A small image deblurring model, trained from scratch: norm none, adamw at rate 0.0019.
Rows from block 2 of a small image deblurring model, named by matrix and row number. Rows with one number belong to one channel. Each number is 128 + 24 x the weight over its row's rms, rounded and kept within 0 to 255. All counts start at 0. Numbers have three digits each.
Before each channel's rows are labels from the 100 images, of 14976, where the channel reaches its highest value: "colour at peak" is the nearest of a few named colours to the mean colour under the peak. Only what is clearly more common there than usual is listed. The data: capsule endoscopy frames (Kvasir-Capsule). In brackets: how many of the 100, against the usual share in percent.
# convs0: first 3x3 conv (model.blocks.2.convs.0.weight, 64x64x3x3, each kernel summed), inputs 0-63
# convs1: second 3x3 conv (model.blocks.2.convs.1.weight, 64x64x3x3, transposed, each kernel summed), outputs 0-63

colour at peak: pink (66 vs 0.5)
convs0.15:141175124120144109091090120094138117143123111098135093115131137145148142222098135145095112152133129135158123128131107173112118082120141106142150131138109107104110118129101150123142180145135139
convs1.15:104118108091074148126155118106113104136159112118119144170118114173155161118158098156153151159093128132138122125106140125138140154138091126111096099086176078136153141128145143157141102132109132

colour at peak: grey (29 vs 11.9)
convs0.32:069102134130089121125093109164169168138128171146111096149126141116107165081147136122132114131143146123112089129151137130130102189139101155131111154147134127091154118111091096114127119131121149
convs1.32:171173113105152140125109122109110104131149125141139147118173132116148132122114156121150173108108143119124134147123121109142135072141112135115161090146147151175079127125111180118176113166135160

colour at peak: pink (34 vs 0.5)
convs0.8:128144109113095117143123163084147105152114136140140102190115112143151104159155112161122137095107123123087125122121114124129124101125166144152095137116053135151113146136125119151152149162171153
convs1.8:156101137142154148117130101129120151132107167152106142152112136115130166116122107092122159138121109116125160100121144136144171116121092093135197132118171113109138132140144104102087119083133070

colour at peak: grey (38 vs 11.9)
convs0.17:124119120110135113115099152117152108162166159133082154083126166064166110090134129167144108148138116129105108111121131096113114116109125174145122143108096132138126127121116135164145168175124115
convs1.17:083165128116104145129173121154138149156104098101135125131099096195110136136124112106144152161139143128149110158159127131145126138154126099106101133127172155128139110120117106092096087079127115

colour at peak: pink (41 vs 0.5); yellow (33 vs 0.3)
convs0.44:159115120133122149119165171121122126137143129113153104128111140137182147134122140148123122143108119112156112154184122145069138087113131123069120120092095122123108126098116143185145144119097165
convs1.44:103125139155098153114130121121098143133140139121104157150083169141121154129101130120120157121105115119141156151099141151135082188107142088145103120128182144115099139149124118089130138080135079

colour at peak: grey (67 vs 11.9)
convs0.10:118145109120129147056115127114145118135140144096144091125132113140156132168138122139109130133106113061126139122127103125138143091127132134123126134135111118131119149124120145140139153129013127
convs1.10:092088151148105160127132120125136105159124098115149129155099127129154141162194072134117132125143092130142095117111134145131118108076129083122112137131150084130138137160121119151096092115123164

colour at peak: white (49 vs 0); pink (36 vs 0.5)
convs0.3:131117130126088141125230147123144115132090129128124134120144117100102170112148137079131111076125118141131156140114136137172081149129117104111142119136146157141136158138130103135143157107145135
convs1.3:146135126121144128138141129114122133127148128169138159134121115119106110119100102108129142109114112130132180128145159165187125106146138157154143118076171149110111176146167129131166185114155089

colour at peak: grey (32 vs 11.9)
convs0.56:100118139132101133120120132133164139196192151108116114109160088128174137083104141164139114124130135125125111125109124113110087149108122140118123142181118133112126137101105074134113158130100110
convs1.56:129102143129119140124126139127114139160103161114056137130144162096162162108096175201149126128125107127128123117111139091111098166112113135134131164168144111128123137128137099126095141149138094

colour at peak: orange (70 vs 16.8)
convs0.19:133134145128133145113124109133144110139112108091155088097132104133160193153160099120087125124139114195156120099138124100127133092132154120124125123137063139132115163150099134161118108148123156
convs1.19:143112138137102138132125122122147104164105115118130128154137142184115194126104132085130140158100131125138140115103146112168165195112095113098141096137095073102151142134127135138137107111126126

colour at peak: pink (57 vs 0.5)
convs0.4:155121116128139116096087117128096087121125113128102174102131144119148138054130108116152119129108108183163145143113166080130109111111116151147124125118128143152098179176144132141131132120124118
convs1.4:089137133155120137132112126159192190121127106147083088118102155115134135120164119152121103118167099145131135095121132150129127131112155127159105146138094187117104134116128083118102124126133109

colour at peak: black (76 vs 0.9)
convs0.5:103154072130129087031120145099144119137114116134141135148128120139127137198156134142096119131122138106116136122124101145136125095119149147138116117126142109135122112083133125145126145123073149
convs1.5:128088107139107106122129111099146087121113130114150114154110119114139111199162085131119107133170047117129124104138119108122142068105118121129155131104130082129116112125125123114097121122123129

colour at peak: pink (36 vs 0.5)
convs0.14:108128124123136122109122144147157158121124123128149133183126130124127129226126126149134095133136100092118151128111169125125102089140128124124140142126119141126124129038144139128143144126082125
convs1.14:185136102120135113123127110064132097126147142152122130169166152130148132145128133112143126142126117113122145151142125095133125079158104189173128129097141112111091127093118154119158172153136140

colour at peak: pink (30 vs 0.5); grey (30 vs 11.9)
convs0.23:136162135147129122124147129110119106083093118134124147097160139156128164073121128098125156132137170114169129158188133110126112119106077127163099143167113142137093152120110138127103110112146163
convs1.23:114079124157155121127126122126126145121126125131109100137096110070109129141148122144135078135136053141118134095117141139114192132123132124078158124150130068128117140139154134124102129135124094

colour at peak: pink (26 vs 0.5)
convs0.25:136098109119110170141149110142141157141114156105108145093077159120127111094147108161165122150097096122120148090065159124125133166105125182116165138126112127136119131147149141114120126110165116
convs1.25:145155115134141098127121143138137120155180119122135140136151091122119146121142154107099145129178169125097126174190108118124124107175158129175087138107121174137137127122104120119140169145127104

colour at peak: grey (36 vs 11.9); pink (30 vs 0.5)
convs0.63:136137164116133126147139110107131096102125129117091145123077183097151156089135159107132151124093128106123131116144167097138124144104092142153153075138097170142124135136100136145110140169150158
convs1.63:138133116157156122123125136109112188118123119124133112114140082141117123126128123152113103134162101127104145123118131127108164065145121128089077137124142092125078131130141151115169166086125074

colour at peak: grey (41 vs 11.9); pink (29 vs 0.5)
convs0.49:122148058127137127061119129090144118143134132048148117084131104137150142177143119142113129133102121158140155120137120124124143074127140128110129127130114115135111136106129139147141158126081130
convs1.49:107096112131096133133149108110130075167137107125146148157104115126161143177208097151117133134137094126145105127135135141136097090086126116113127127103148066112141153134127125132119122107127153

colour at peak: grey (31 vs 11.9)
convs0.27:143118080122127151134108142103135130132136114078147144124122094138155156130143098165140140138117081143156158100122159099121150086131153125086135093121066107154107140153145154129152153128083138
convs1.27:156201130136139107131121111129130081160124157110122145124141163105141127145144125133109106147125123131131100146178125157150104130102100111163140166114167184147136168135105133119149129163143091

colour at peak: pink (53 vs 0.5); grey (30 vs 11.9)
convs0.9:150129121144088137124106138121104099131150143140111176087099150133142122089136086139159150149091158086117118116112142109114149153112119218132137122102128151132153130126115122148141126082152131
convs1.9:129141125145180121130132118144119176120125142121122101118122096114099132115134166096103107098180109138107113155169124136119141116159113093156083165144126135145084117123118091087126168164126098