Weights of a small image deblurring model.
Model: 0.695M parameters, arch edsr.
Training: 21900 steps, batches of 192.
Data: trained on capsule endoscopy frames (Kvasir-Capsule), 42238 training examples, 99.6 epochs.
Rows from block 4, named by matrix and row number. Rows with one number belong to one channel. Each number is 128 + 32 x the weight over its row's rms, rounded and kept within 0 to 255. All counts start at 0. Numbers have three digits each. After the name is the row's rms in percent of the matrix's.
# convs0: first 3x3 conv (model.blocks.4.convs.0.weight, 64x64x3x3), inputs 22-43, a 3x3 kernel for each
# convs1: second 3x3 conv (model.blocks.4.convs.1.weight, 64x64x3x3, transposed), outputs 22-43, a 3x3 kernel for each
convs0.35 097:116131132129138118121148086104093085128177110121105075103103091066091061031077088099080127124142135127085122135158114154133044139151128099103104072140159106104106130150124131126147129162106115132145118125214138155147103111129133160144135100132137100139152115047158115087146171140119152195147158113091127139117133157143131200132108123138142127087118077123123157113145085093127061144123100149086083147091131157139160212149133179128151169136144168155123151146123145125171144146212123149178134152141081117122106137162101101093132152080134125105124152141167137134163152174106115127108138099108159123
convs0.36 102:170164141088144104153124191130139123111149115172126176082117064096146085096103106209227137126137145141164162135041070155139156119157132100101087092097111148094122101128152121135139120111114083125145135157118109091121136143119140148148146098166193161171150069105142202174072039058150150140137166116098165166149114139157148145081109109070113097095099126134125078091128078106070134130117102150106126115154129095035108114085120082105093184207149146175137095102087109150125096109113102115086104034063125110164140162147137158131127163137138081146136144144125134147155157151141157148174161160120143112
convs0.37 122:189127141206123145178127134225129110255108117218129114153131120186164109152154110178129087181112090143120086151109136107127154127125128131109148128144132123135130085137145080156110099126129127137123117154116130123131187106108213095102180128111087108115098093152109107133103140127095145115119117128165147125160144147148152108176129130182129123155137130106144140118141133134126137118121141127118149127128119139118138155098163143106147128158128126096075104099084129149126116148114123132135134116129132148113144157120144111149138106156127129159080109140050110128063102143052119151036146135093114114
convs0.38 103:116131116134187150113120112144139133118136096174128155103148114092076113162145147166174191140123143193183169098102086144110111134128140112159077076107079099035095088107103130132135150111088106112126121138139175241149127136127132155138098055118156144127178207126141198210085090121137170164114143136143149127140104119152152144136111144132155133166170122117116133056101106047044087110100103152128109112095105136110112122152119104137128143104137066090054116113147091117124094122161128148164129104144151145179176134126135148108089097062126161144140133139127125133117131121134118117148125126203223200
convs0.39 126:123137133112107146122120149160183096165188109147177101126115131118121117123099118120111180066026163084070185122114131147157166109101121132170084149173028108150057052107075111177116125187135113108096151136090161161116116173146111164162073126129142127106142119102118087100142165159138150143114111141142107123140108133138128129170224157170214153073109065119138175138158204118130186092090106117135139152156132142143096114121099143123103160166122177200157120135105137115100154119099127096088148172157096140159090105123116111080140120088143142110149174123143173136132178137145112136117097151134095149
convs0.40 076:116098110110172088072108102103103105127188115110105115163166077164113055145094080138113123106170112154129110102132077127088110097107123143171115129135137141129146142137121156106129144130106136178149128135168142150103076113135146191157100117158099107123096086094121148125142111118153137140127130118079123124137108123103077147137151131118134111095116102072109095046128066079129109127165131143112138107128149072083130120134150121106144114136138094121142133130131128103117122124135115134124105090088090130109123136127102142117123147113117120138134157129159143126126138146071106097064113133110146110
convs0.41 094:194160138131159138133112100183178128116127088122156103128167129111150195153198174161165140086070123127114118093105101121141117135125176150192157149156139152137106077089138136126101188183134143151146149123126154152117168157150124125129122161149119135102148153136121112157109099170176183163117103128125136130147129153177206163158153162095142161098106120118124120099146127102110142137110117155152164139128140107060106108124135133144163145169087125132094161137128116138152098107105150131095111076110100127157185165160143168110137129122141130148108096113132134116153140128103111118154158164184171157
convs1.35 079:161137138077146108133168100117149137092158165124134136131170147124144160133144140148158064098164108120178135159069207230027255122072165126136164127123119126126113145124119161132103107140148129145044111132082139133142099125149061122154155152115198159128185149124159156120135124103111105052121122088107116120123133132124124124130146200111127208135134165134126163154096131154139150116168026161161098134145201160097113157106118141120092125126128121109130118120126096116099099140075121143101123095105108101143139124123148136126107134097144157089134158142154116066119143206139110141175126133124113162
convs1.36 131:115046094147173148084166058118069131114160113118142128175166182149160144130098125057000092126145137142161086164248133102106120123108213118104138144148150158127163134150173126136133126093134141109158120108112127121155106047081152158150120161096089111085138141158117104094087154140118129146136150153139148126139133134149123125104107106117118108134134120116132146099083109119095110112117155134134144120088167117123113145151140123191143125138125120133133129132127176207191110121130105134110123176158131113142130134129084052075165171135049192083102191120126086087162105141132144133125157138191064134
convs1.37 128:105108142114108153131094159105076139095062151079078149143148086163157072188145088123118152240060147206143167018170065025156046149091036126089121164100118161098115136137102146100095132105126117112175113120173112119158150135146129123103119129117081088101121124100120110129092110125121127135125136130136136132136138120133129124115105125092125125111143153130089087107126097079116102123126125138128130141130123118164084099151088112139105134126125128111121134128120161121102164135111161150108138149143124155138113118132132117136165057111132075095140131080089111139104111089121132119112116115105139114
convs1.38 090:116099113134137126135178120117108101103128147117156167102100111136146136152145141108136106082119143066082081121169170168156151143109202144131137179100152153094202148141112091128158118085125154124139150149100144114111088079092102123118162202176116107081135125103093121108103143136099150120136105150122127124124124122127121130100136123119153137130108104122115160160127170120122163146125133093116107116126148126113123132124091099131108131145150131136137137143142106128120114120127140064087119106146127071097108113101128142138162129145129157187167216176166210107079006099125130139148166139061000047
convs1.39 121:085126115143132180110159117147112146132107165113110164136132159116109134138133139074247221125150143035145091108125147080150058041075056177130075144124112140127075096102125132146120145104124120154131133160174124112105112080131130138157107151137151150125152136145152137119086117122110136119077148108137138153122122136131123142106106100090103080126123121162129157137131112135127132121119127153147139117136105167138152130148154101127132101128129145154144130145151153120203123105162183146193171140136215193175140157097192159075186141090178137078160095124130156144143112163144184179204183224094177184
convs1.40 080:158122162100143177095204155115107101119130154098100115125136118120128121136132124094069065105147096124148067116188200160078241172032255126130085151165083145131180137139130142127100143123118111146103093154106083182145085083104093108146089161133171129150194161142152109125136116148125154095129106124121130120155143133135127126137110155108102170122116144155143154158107157143164189091142126125145077165093119159136143171137126146156136123146129132113144118131151135151170087134136106146127093155119101114111107105159098079122108138120132206151150170113174102045196132116122167169167188134182091129
convs1.41 082:101124087123108124129141142148112105125108103147184177133106136120133131116109121106100093115119073126113111073176135146130147038045218117108129140120120121142164142143148136116106113102071125095099112155090163135075158153148133107135178168166110093127146159151112079077111125160125112111115113083110116120125137130122132127153110094119109134133125150154135126134141185122120146053111114134170027090094033109154131114114116133123110128130140132129135120127139176118111148148155159124129159141146147110149139138166136159164156096120141147139093128101151159126084000000102124105101123139081131173