config.yaml
arch: "edsr"
model: "image deblurring model"
loss: "l1"
activation: "gelu"
init: "xavier_uniform"
lr: 0.0019
beta1: 0.9
eps: 1e-08
steps: 21900
epochs: 99.6
lr_schedule: "cosine"
warmup_steps: 2190
Rows from block 4, named by matrix and row number. Rows with one number belong to one channel. Each number is 128 + 24 x the weight over its row's rms, rounded and kept within 0 to 255. All counts start at 0. Numbers have three digits each. After the name is the row's rms in percent of the matrix's.
# convs0: first 3x3 conv (model.blocks.4.convs.0.weight, 64x64x3x3), inputs 22-43, a 3x3 kernel for each
# convs1: second 3x3 conv (model.blocks.4.convs.1.weight, 64x64x3x3, transposed), outputs 22-43, a 3x3 kernel for each
convs0.44 114:088159100177105184113151137121143107192135157132181116084186115144098132142134134103127102136136155114121115162131165114122131156113142140122172170157132099135129124114138106101093114121151147156145142121108121122140112137093147120157107150103116135113072161173117107108145124130138130085148090141160112147140148147158170134138147133148129128113105111117150171147106194118130148127113149059100144115089111102141112107137124118102111125126146117088159142130133124103113119116084120108138133124133144120070144135129115137158144122179097152110120109131129122129138128119155125169119117122135097132
convs1.44 124:129134108119092140162142144130120104151080143146128096117129143092086144105096113133134147158051232182138181084088142151220024101134103130157158108131192122131124116153122128145163105124113120125103121154173130123123145135142119085150171127160108111144103105123132118174141118118140172154138126134126122133125130123123121127133124117124134109137132125117129142124140132105114128143140164145118158145130110141129157121143142133134141117129122132139130115124113113100144146126172129102143131118133136144119132145109143140108107086172149126166133121148113216102085115102124115145147167139096160116
convs0.45 135:123161133111087122170126108145147144132104134155130116056114156035021099128054024118164168143101175165144099144116071149190137122110120112118131133107111126125124146127137168156108137158152113106109135121096145137125121133142109091141114106104126134105090126120095104109146138123156181128111126148113125148120118128124144128131155160103141146105112117138140122149137135130114122141155145137149157119114130143161124109165172125114146144163170122162167072111108121106103153128109160166145100087139104109116137116130125124131123098130131124116126078114174199155099138151139128123131148110095104118
convs1.45 110:119126137159154132124141127109121127155115123081112084054079084038040067119063081123155170153112146141174111212131149119150114127124141101136126109131174117111150135128115131138145147131146124124121165161140134097125073107110127110117136141130149151177134113146134146141147135131146139147148137154132133116124124113129134126122142137131136124137128115121137134130143142142127135136130128122131133119127126111119117127111108110136116143139127131138121138136131175158146161147161155153148125124143125145127110153113096106093104130126114138159153113125055147095165118130098087101121111119092085108
convs0.46 080:132130155105112118099102109134131107129186097114123103090053077067061140056062064116120149100133132122145157101132111168154156119131136126128129089116118113104120130122128145132128147117097109110127121109154112114125145139143125149121124119114092109091095109059106120116154169163174178195158165146147176158139137124127129124127133150133150161155163164121119111146166117131128107126162145125133138113136133110149150145169163135163170093120141086141161154132176140099135171123161149119137093085097131128135098106096130115098134136092130107102151179140168176163108154141119124097140126104123122121
convs1.46 088:173141160141132161137120124155166145137141171123143122219232177224247191180182169101118058108138048133112080143117145133081157142099117142120146125130136116130132162116130126142118143117113151126114108093101130152138110129093145154160120122111143137134119145147142123120114109126105124096105131118126126124129133141143142137098133118119113151139125135119113114109114111119129135147105129091126094106131113134122112150133121120106110140161142129145143136152140119129121128139115131139114116143158118128130129138162108104119109144150118104130110057117057049067121093134149142141139107077141122112
convs0.47 115:133121120150161155154150162136155135123133130115123136164208165179165174184177187153157134119135134119134125107095115128106114140125128143154147141135132146129122122131140121113119137130116127132118127131117128139124143145142148150141144152147131147135123115127118107132108115122118126116115106114167195171148151145163135128150170155136155145145158143138134138118124127113116124122131112128133123107113105133152133131150135138152143136171182089109146092089130122118110122111105145137121104112121115124120141137115126138134131134132127134141132127124126128118129122104137145140137124119142139121
convs1.47 108:104142131107095126130162119136106110139115110142186174083076126122124143126144143119088106149136126131081096107208171141155083111163167104103085125111104115122145128129159135127124110103134091115105107125118130145139166141137116109125112149142145129113152155127114101111123148146130129119122132115137138127129128122132132131143131115112130134134142149129128118104110114126123117124102165160135139140126129130115146132129157147142132125112129125123131127137130132122088136126113114104103127113099151113141154133121121157127127123116123127133149217208139188181098078102136155146105127122139155170
convs0.48 101:114120105108137119124114138136114123140133138128109137093141115082157105106121087116121113143139104147128105118116133130116124122139124158101111197100120171097114165120119166108141155123117163122090138115101115109098144118131132128129128118122116139123105140133124154124165113113165110108132123110119146134122149140133146134092136111102131115120094098140131124152135146143142148140136119124149118121149116104162135089147125102145142181136127146125134136122107155135135196129136186129132127125117151140116152155121136121109122116118111107108119137134120106128126127119167150134211144137163140135
convs1.48 078:181111120195089113186101099148117124181126115148136127159115120136106118127115115133120120149120100140118112137113132086183126071157128135133134103135128131142148114137122113146119128153125176117137182114149155123109138152111147115099143095088095135140076128147096145140124134146124120140122122143130127130121132132124134129119129107152121104154119118116156145101139141123131146142106136111130138102136114096125118105131106096124113126135127122135126123133131140141117149116113135109114123134126134121090125117117186128145169126136150122128107142149079154170123155158114142135078142119082115144
convs0.49 075:122147146093131132119132162124090143105133140129130149113111143120144188158183191115135126116139117124101099082137077150156074107132082135106124126130155157134142143102115186128134155135115129120121111104167131127154136111144087100117129136152130147124103131117120128104150133131164140143119135121140135131101089128118140177139119153107136148137167170148106117154149114155149146165164140144118144127120144100120115109133113112117120125075115151154131172157170122099124133096126137099104124132146134149129138127144139127140136142128160136153111132125151129164135127119134115096142131086121116108
convs1.49 088:151144177142127187124144149124110142150094152121136128121115099132128107140132096171137146143092186159136132125147205094148167131106147110146088118156102118127065118126095152126064101109104127169092102136097145143134131110152150116182124107096136109132139156139131124125125112117102159106109109135126128133125133133127130119144142132148111137152140145098123134117133153115129130131132066130132067108123145153129171128118140128107119126134133115110130125126136107114159121161156110160148118114122136145131135138107125139091102149119112112084113112134085146087087120154125162182112117116138155146
convs0.50 087:129128093128168132168150142094099104122174128151130113076111077116112079111114119166150153148127115162130158117129123141142126100119138159135135130089142144111129129136154154126163112134136103079121135139144106146106098155111132186137146112120123168124119173124111147149098064091128127113129108067134117102136111109147126136114133090123159123120157112154165105113151126106108132101140107129132119136112134143112093125138106112114102168190142147161143116124122134138177127123165111165162098135126120112139143096135121127110135162144124140126135147123120130129116138130167203183168154179118154157
convs1.50 078:116074101153128122151141089123111125137140119127124105131131117137136126128126138132114151127153151057128141153157148139069154160136214109069151121114095131156118125129151119130098136126096143171182163159148141117126068073091120149114157165112090120099110167126082147116123156178124142142139167123122127116122127120124123126097131134108145129137116114108088122143103130170105104117130164131114112142128134105118082138137124124163121104106121105113110121118105127120132118125124125115121126140127123125135158154136148139121142109078107119048164168112143147128152146163088133145106146122109112133