python train.py --crop_scale_min=0.7 --beta2=0.999 --final_lr_fraction=0
Rows from block 6 of a small image deblurring model, named by matrix and row number. Rows with one number belong to one channel. Each number is 128 + 32 x the weight over its row's rms, rounded and kept within 0 to 255. All counts start at 0. After the name is the row's rms in percent of the matrix's.
After each channel's rows are labels from the 100 images, of 14976, where the channel reaches its highest value: "peak at" is the part of the image that holds the peak. Only what is clearly more common there than usual is listed. The data: capsule endoscopy frames (Kvasir-Capsule). In brackets: how many of the 100.
# convs0: first 3x3 conv (model.blocks.6.convs.0.weight, 64x64x3x3, each kernel summed), inputs 0-63
# convs1: second 3x3 conv (model.blocks.6.convs.1.weight, 64x64x3x3, transposed, each kernel summed), outputs 0-63

convs0.31 121 [120 150 146  39  55 132 141 100 148  86 148 124  93 137 138 145 150 137 155 169 121 124 158 116 153 115 156 105 114  90 146 114 163 117 143 106  68 158  77 106 171 210 138 111 112 136 145 146 132 116 184 105  93 124 141 114 103 130 166 169 122 172 134 213]
convs1.31 075 [121  96 120 159 195 117 121 133 119 135  95  97 174 120  96 121  80 129 104  54 131 167  87 141 104 102  83 154 120 126 109 149  85 133  97 127 188 115 140 149  99  73 112 154 154  95  99 114 120 118  51 146 143 125 115 131 117 134 103 111 131  45 123  44]
peak at: bottom right (34)

convs0.43 088 [119 121 124  75 143 129 136 113 112  98 128 128 102 152  74 124 125 154 134 157 105  94 175 185 149 150 159 202 130 157 119 165 187 107 123 147 137 143  93 119 164 179  86 174 118 157 103 160  70  61 197  75 105 135 106  93 175 129 160 122 110 150 129 128]
convs1.43 057 [122 117 155 144 106 156 130 130 118 125 155 111 132  93 131  94 124  94 128  51 134 143  86  77 110 118  80  72  94 103 139  81 103 129 137 121 151  60 139 134 117  56 139  50  99  75 115  99 155 135  81 137 118 115 129 143  65  80  99  97 117  86 132  82]
peak at: top centre (44); top left (29)

convs0.24 094 [110 125 110 141  95 129 118  82 111 115 168 116 193  86 117  76 163 109 191  87 145 173 163 111 137 125 149 128 181  57 142 144 115 115 192 136 133 118 158 132 108 151 129 153 169  99 126 164  44 135  88 142 150 112 194 130 146 162 154 130 128  94 116  79]
convs1.24 058 [162 143 123 104 171 142 136 131  97 138  83 158  69 184 143 140 143 116  39 120  58  67 119 106  87  94 124 157 108 210 102 109 141 135  89 120 111 121 116 103 134 138 122  77 102 105 122 111 168 146 146 130 119 168  90 118 160 120 177 111 160 187 140 119]
peak at: top right (40)

convs0.14 101 [113  70 117  76 128 182 132 109 153 145 177 105 157 137 147 136 135 126 151 105 138  66  99 127 110 173  98 100 105 105 164 133 133 151 100 163 126 123  75 118 148  81 126 167 101 128 160 141 200  67 105 151 111 133  48 104 127 174  70 133 179 153 142 106]
convs1.14 118 [142  96 123 152 163 138 128 134 147 122 101 137 129 162 118 121 190 120 126 142  78 201 175 141 153  76 139 180 132 140 101 150 111 133 153  93 125 118 127 133 124 190 137 133 156 165 174 102 101 147 129 150 148 112 134 128 117 141   0 167 162 135 131 150]
peak at: middle left (29); bottom left (27)

convs0.50 089 [107 156 130 186 122 135 128 152  74 138 186 184 162 128 102 127 118 100  94 159  65  96 139 158  81 147 142 102  86  87 146 212 112 134 121 108 105 130 157 106 140 153 127 141 156 166 144  85 148 144  40 157 109  98 136 112  80 138 122 133  69 141 144 151]
convs1.50 083 [130 124 147  63 191 154 122 143 132 114 155 101 150 151 205 137  85 165 156 134 170 180  69  66 108 146 121 176 176 140 113 128 164 124 120 152 169 114  94 141 125  98 135 134 123  64 104 151 114 125 165  81 143 201  92 109 177 140 114 107 130 137 118 135]
peak at: top right (27)

convs0.46 084 [108 150 116  79 156 178 138 110  90 163  73 146 133 149 143 116 143 128 159  92 113  98 142 132 209 108 116 152 158 151 118 200 123 118 145 154 160 109 167  84 131 140 141 179 121  98 105 101 138  56  76  65 110 125 147 107 186 114 188 142 103 109 103 136]
convs1.46 083 [124 134 150 112  78  90 115 133 112 120 178 121 169  99 161 109 169  92  84  95  58  96 107 163  60  99 136  72 108  77 183  96 109 145  90 119 144 116 128 131 127 154 162  45 124 148  91 112 144 176 137 108 140 135 122 118  57 151 133 104 158 149 128 117]
peak at: top right (43); bottom right (41)

convs0.3 090 [153  99 127 110 155 141 150 153 117 112 153 177 157 151 131 116 133 101 183 207 129 104 126  89 161 127 126 124 162  95  36 181 121 106 127  82 137 101  87 136 113 166 116 145 164 150 121  76 120 137 204 100 113 150  60 100 135 162 172 143 110 166 136 118]
convs1.3 063 [ 84 139 131 122  46 116 133 135 152 144 109  92 129  82 136 119  91 128 129  52 129 156 144 186 118 146 104 153  89 131 218  81 113 131 121 178 111 137 157  72 135  93 148  95  89 112  98 104 101 127  66 142  97 101 148 142  89 107  90 106 109  96 134  91]
peak at: top right (28)

convs0.0 088 [ 44 144 142  79  51 152 129  84 182 143 132 131 129 144 122  90 121 121 137  98 144 149  94 120 138  98 167 177 114 152 144 140 195 145  78  61 122 151 129 129 136 179 157  93 133 122 159  89  94 115 146 146 152 144 108 150 166 117 131 167 206 141 140 148]
convs1.0 065 [196 121  99 147 162 104 131 166 125 120 157 112 169 145 124 125 136 159 152 197 135 149 219 162 157 137 115  90 152 102 166  99 128 117 156 179 173 146 147 124 123 130 106 233 111 145 115 151 129 109 114  85 115 113 145 104  63 138  87 117  87 137 126 108]
peak at: top right (28)

convs0.11 092 [171 166 136 140 178  83 124  95 146 122 108 123 167 106  79 131 132  94 147 117 101 102 134 141 240 136 149 142 160 148 121 163 125  91 127 120 172  67 151 154 136 127  96  81 111 112  91 182  84 124 113 141 122 155  83 149 123 179 166 117  69 135 163  97]
convs1.11 050 [ 60  63 122 109 102 170 141 170 132 130 166 117  55 146 147 127 136 129 134 152 175 175 108 120 107 110 104 129 132 137  91  96 130 153 137 112  58 127 125  78 127 133 208 163 139 154 169  68 180 114 141 162 134 112 137 115  92  84 103 105 141  96 114 177]
peak at: top centre (27)

convs0.35 089 [113 124 141 188 145 131 154  98 148 136 136 143 112 139 101 130 139 106 128 160 154  99 109 112  60  96 147 170 122 141  85 186 193 108 102 157 127 118 183 167 114 112 122 178  98 128 172 100 130 114 128 156 129 103 124 121 121 106   0 125 113 171 140 132]
convs1.35 111 [138 135 165 112 120 141 132 163 107 116 156 142 195 134 155 126 128 158 178  93 106 187 119 123 226 187 121 126 150 102 164  89 131 131 136 138 177 177 118 133 109  92 129 125 141 104 102 134 136 186 137 100 109 122 139 125 137 112 250 112 160 128 131 130]
peak at: top centre (28)

convs0.21 099 [124 103 117 188  87 116 163  87 119 137 145 142 140 183 136 134 102 161 130 158  99 108 124 109  88 123 136  83 111 136 125  76 116 140  69  92  89 131 132 120 147  80 118 165 122 204 158  97 153 112  87 151 129 103 134 130  86 130  59 196 198 185 142 133]
convs1.21 096 [145 183 141 137 166 118 119 113 145 172 163 125 116 116 104 140 147 137 185  88 162  92 183 190 120 165 183 147 141 147 165 190 148 121 140 147 146 157 153 165 118 110 140 116 161 115 158 188 172 162 172 119 135 191 130 166 176 126 194 128 161 132 120 168]
peak at: top right (36)

convs0.63 107 [144 124 118 123 133 127 117 124 134 141 126 136 161 147 184 114  89 103 102  41 127 108  85 118  62 100 167  77 114 150 148  87 115 127 117  60 102 132 108 136 160 149 149  82 163 176 115 128 181 161 188 170 151 138 144 163 172 169 150 132  58 138 119 149]
convs1.63 077 [110 173 117 136 108  95 133 122 129 104 179 121  88 104 119 124 140 133 147 220 106 159 172 134 126 126 150 175 153 103  91 178 153 124 120 117 119 128 119  95  89 163  98 159  45 150 128 144  91  80  56  92 116 120 126  94  89 137 135 127 209 149 139 162]
peak at: top right (29); top centre (27)

convs0.16 123 [106  96 113 194 158 164 118 129 150 166  94 116  92 103  78 105 157 106 155 176 106 153 144 147 144 114  98 204 187 122 113 134 142 160 133 183 104  98 163 162 198 139 108 173  99 144 169 110  89 170  83 115 147 173 131 107 130 111 175 155 109 119  98 101]
convs1.16 068 [115 144 125 105  44 112 126 114 127 115 137 105 153 120 183 137  88 153 123  68 127 105  90 123 122 156 176  13  76 160 137 112 115 121 130  82 160 111 120  87  81  97 133  96 154 125  61 120 173 101 186 154 130  98 132 139 141 131  95 129 135 141 133 127]
peak at: middle left (27)

convs0.57 108 [141 137 122 111  84 101 110 123 119 134 109 123 144 112  82 118 225 184 111 158  93  92 144 161 217 123 120 142 115 152 150 136 181 157  75 117 144 151 100 142 131 141  94 183 109  59 107 167 126  57 103 135 172 106 136  97 146 119 109 122 161 151 119 115]
convs1.57 093 [105 116 167 111 132 157 139 130 155 123 146 139 122 133 136 120  49 116 146  61 131 203 127 111 123  88 145 123  97 120 101  65  52 127 181 145 118 129 143 123 138 111 142  54 146 144 145 105 106 115 127  90  19 113 117 120  84 100 117 125  86 133 128 142]
peak at: bottom right (37); bottom left (34)

convs0.41 093 [143 108 153 143  12 138 131 141 142  95 145 172 151 162 129 132 163 145 145 177 129 234 102 124 146 140  96 157 119 133 129 100 205 132 125 128 115  73 117 126 116 132 132 133 111 176 123 112 105 107 112 161 118 154  86  93 162 141 122 142  88 131 141 191]
convs1.41 065 [133 153 134 125 241 129 132 116 123 132 149  81  74  71 131 117 111 129 153 101 104  17 122 121 114  83 155  96 116 110 140 172  96 125 136 137 145 190 132 104 132 120 114 111 126  84 122 103 136 153 116 109 133  96 122 139 107  96 107 102 134 117 130  41]
peak at: top left (33)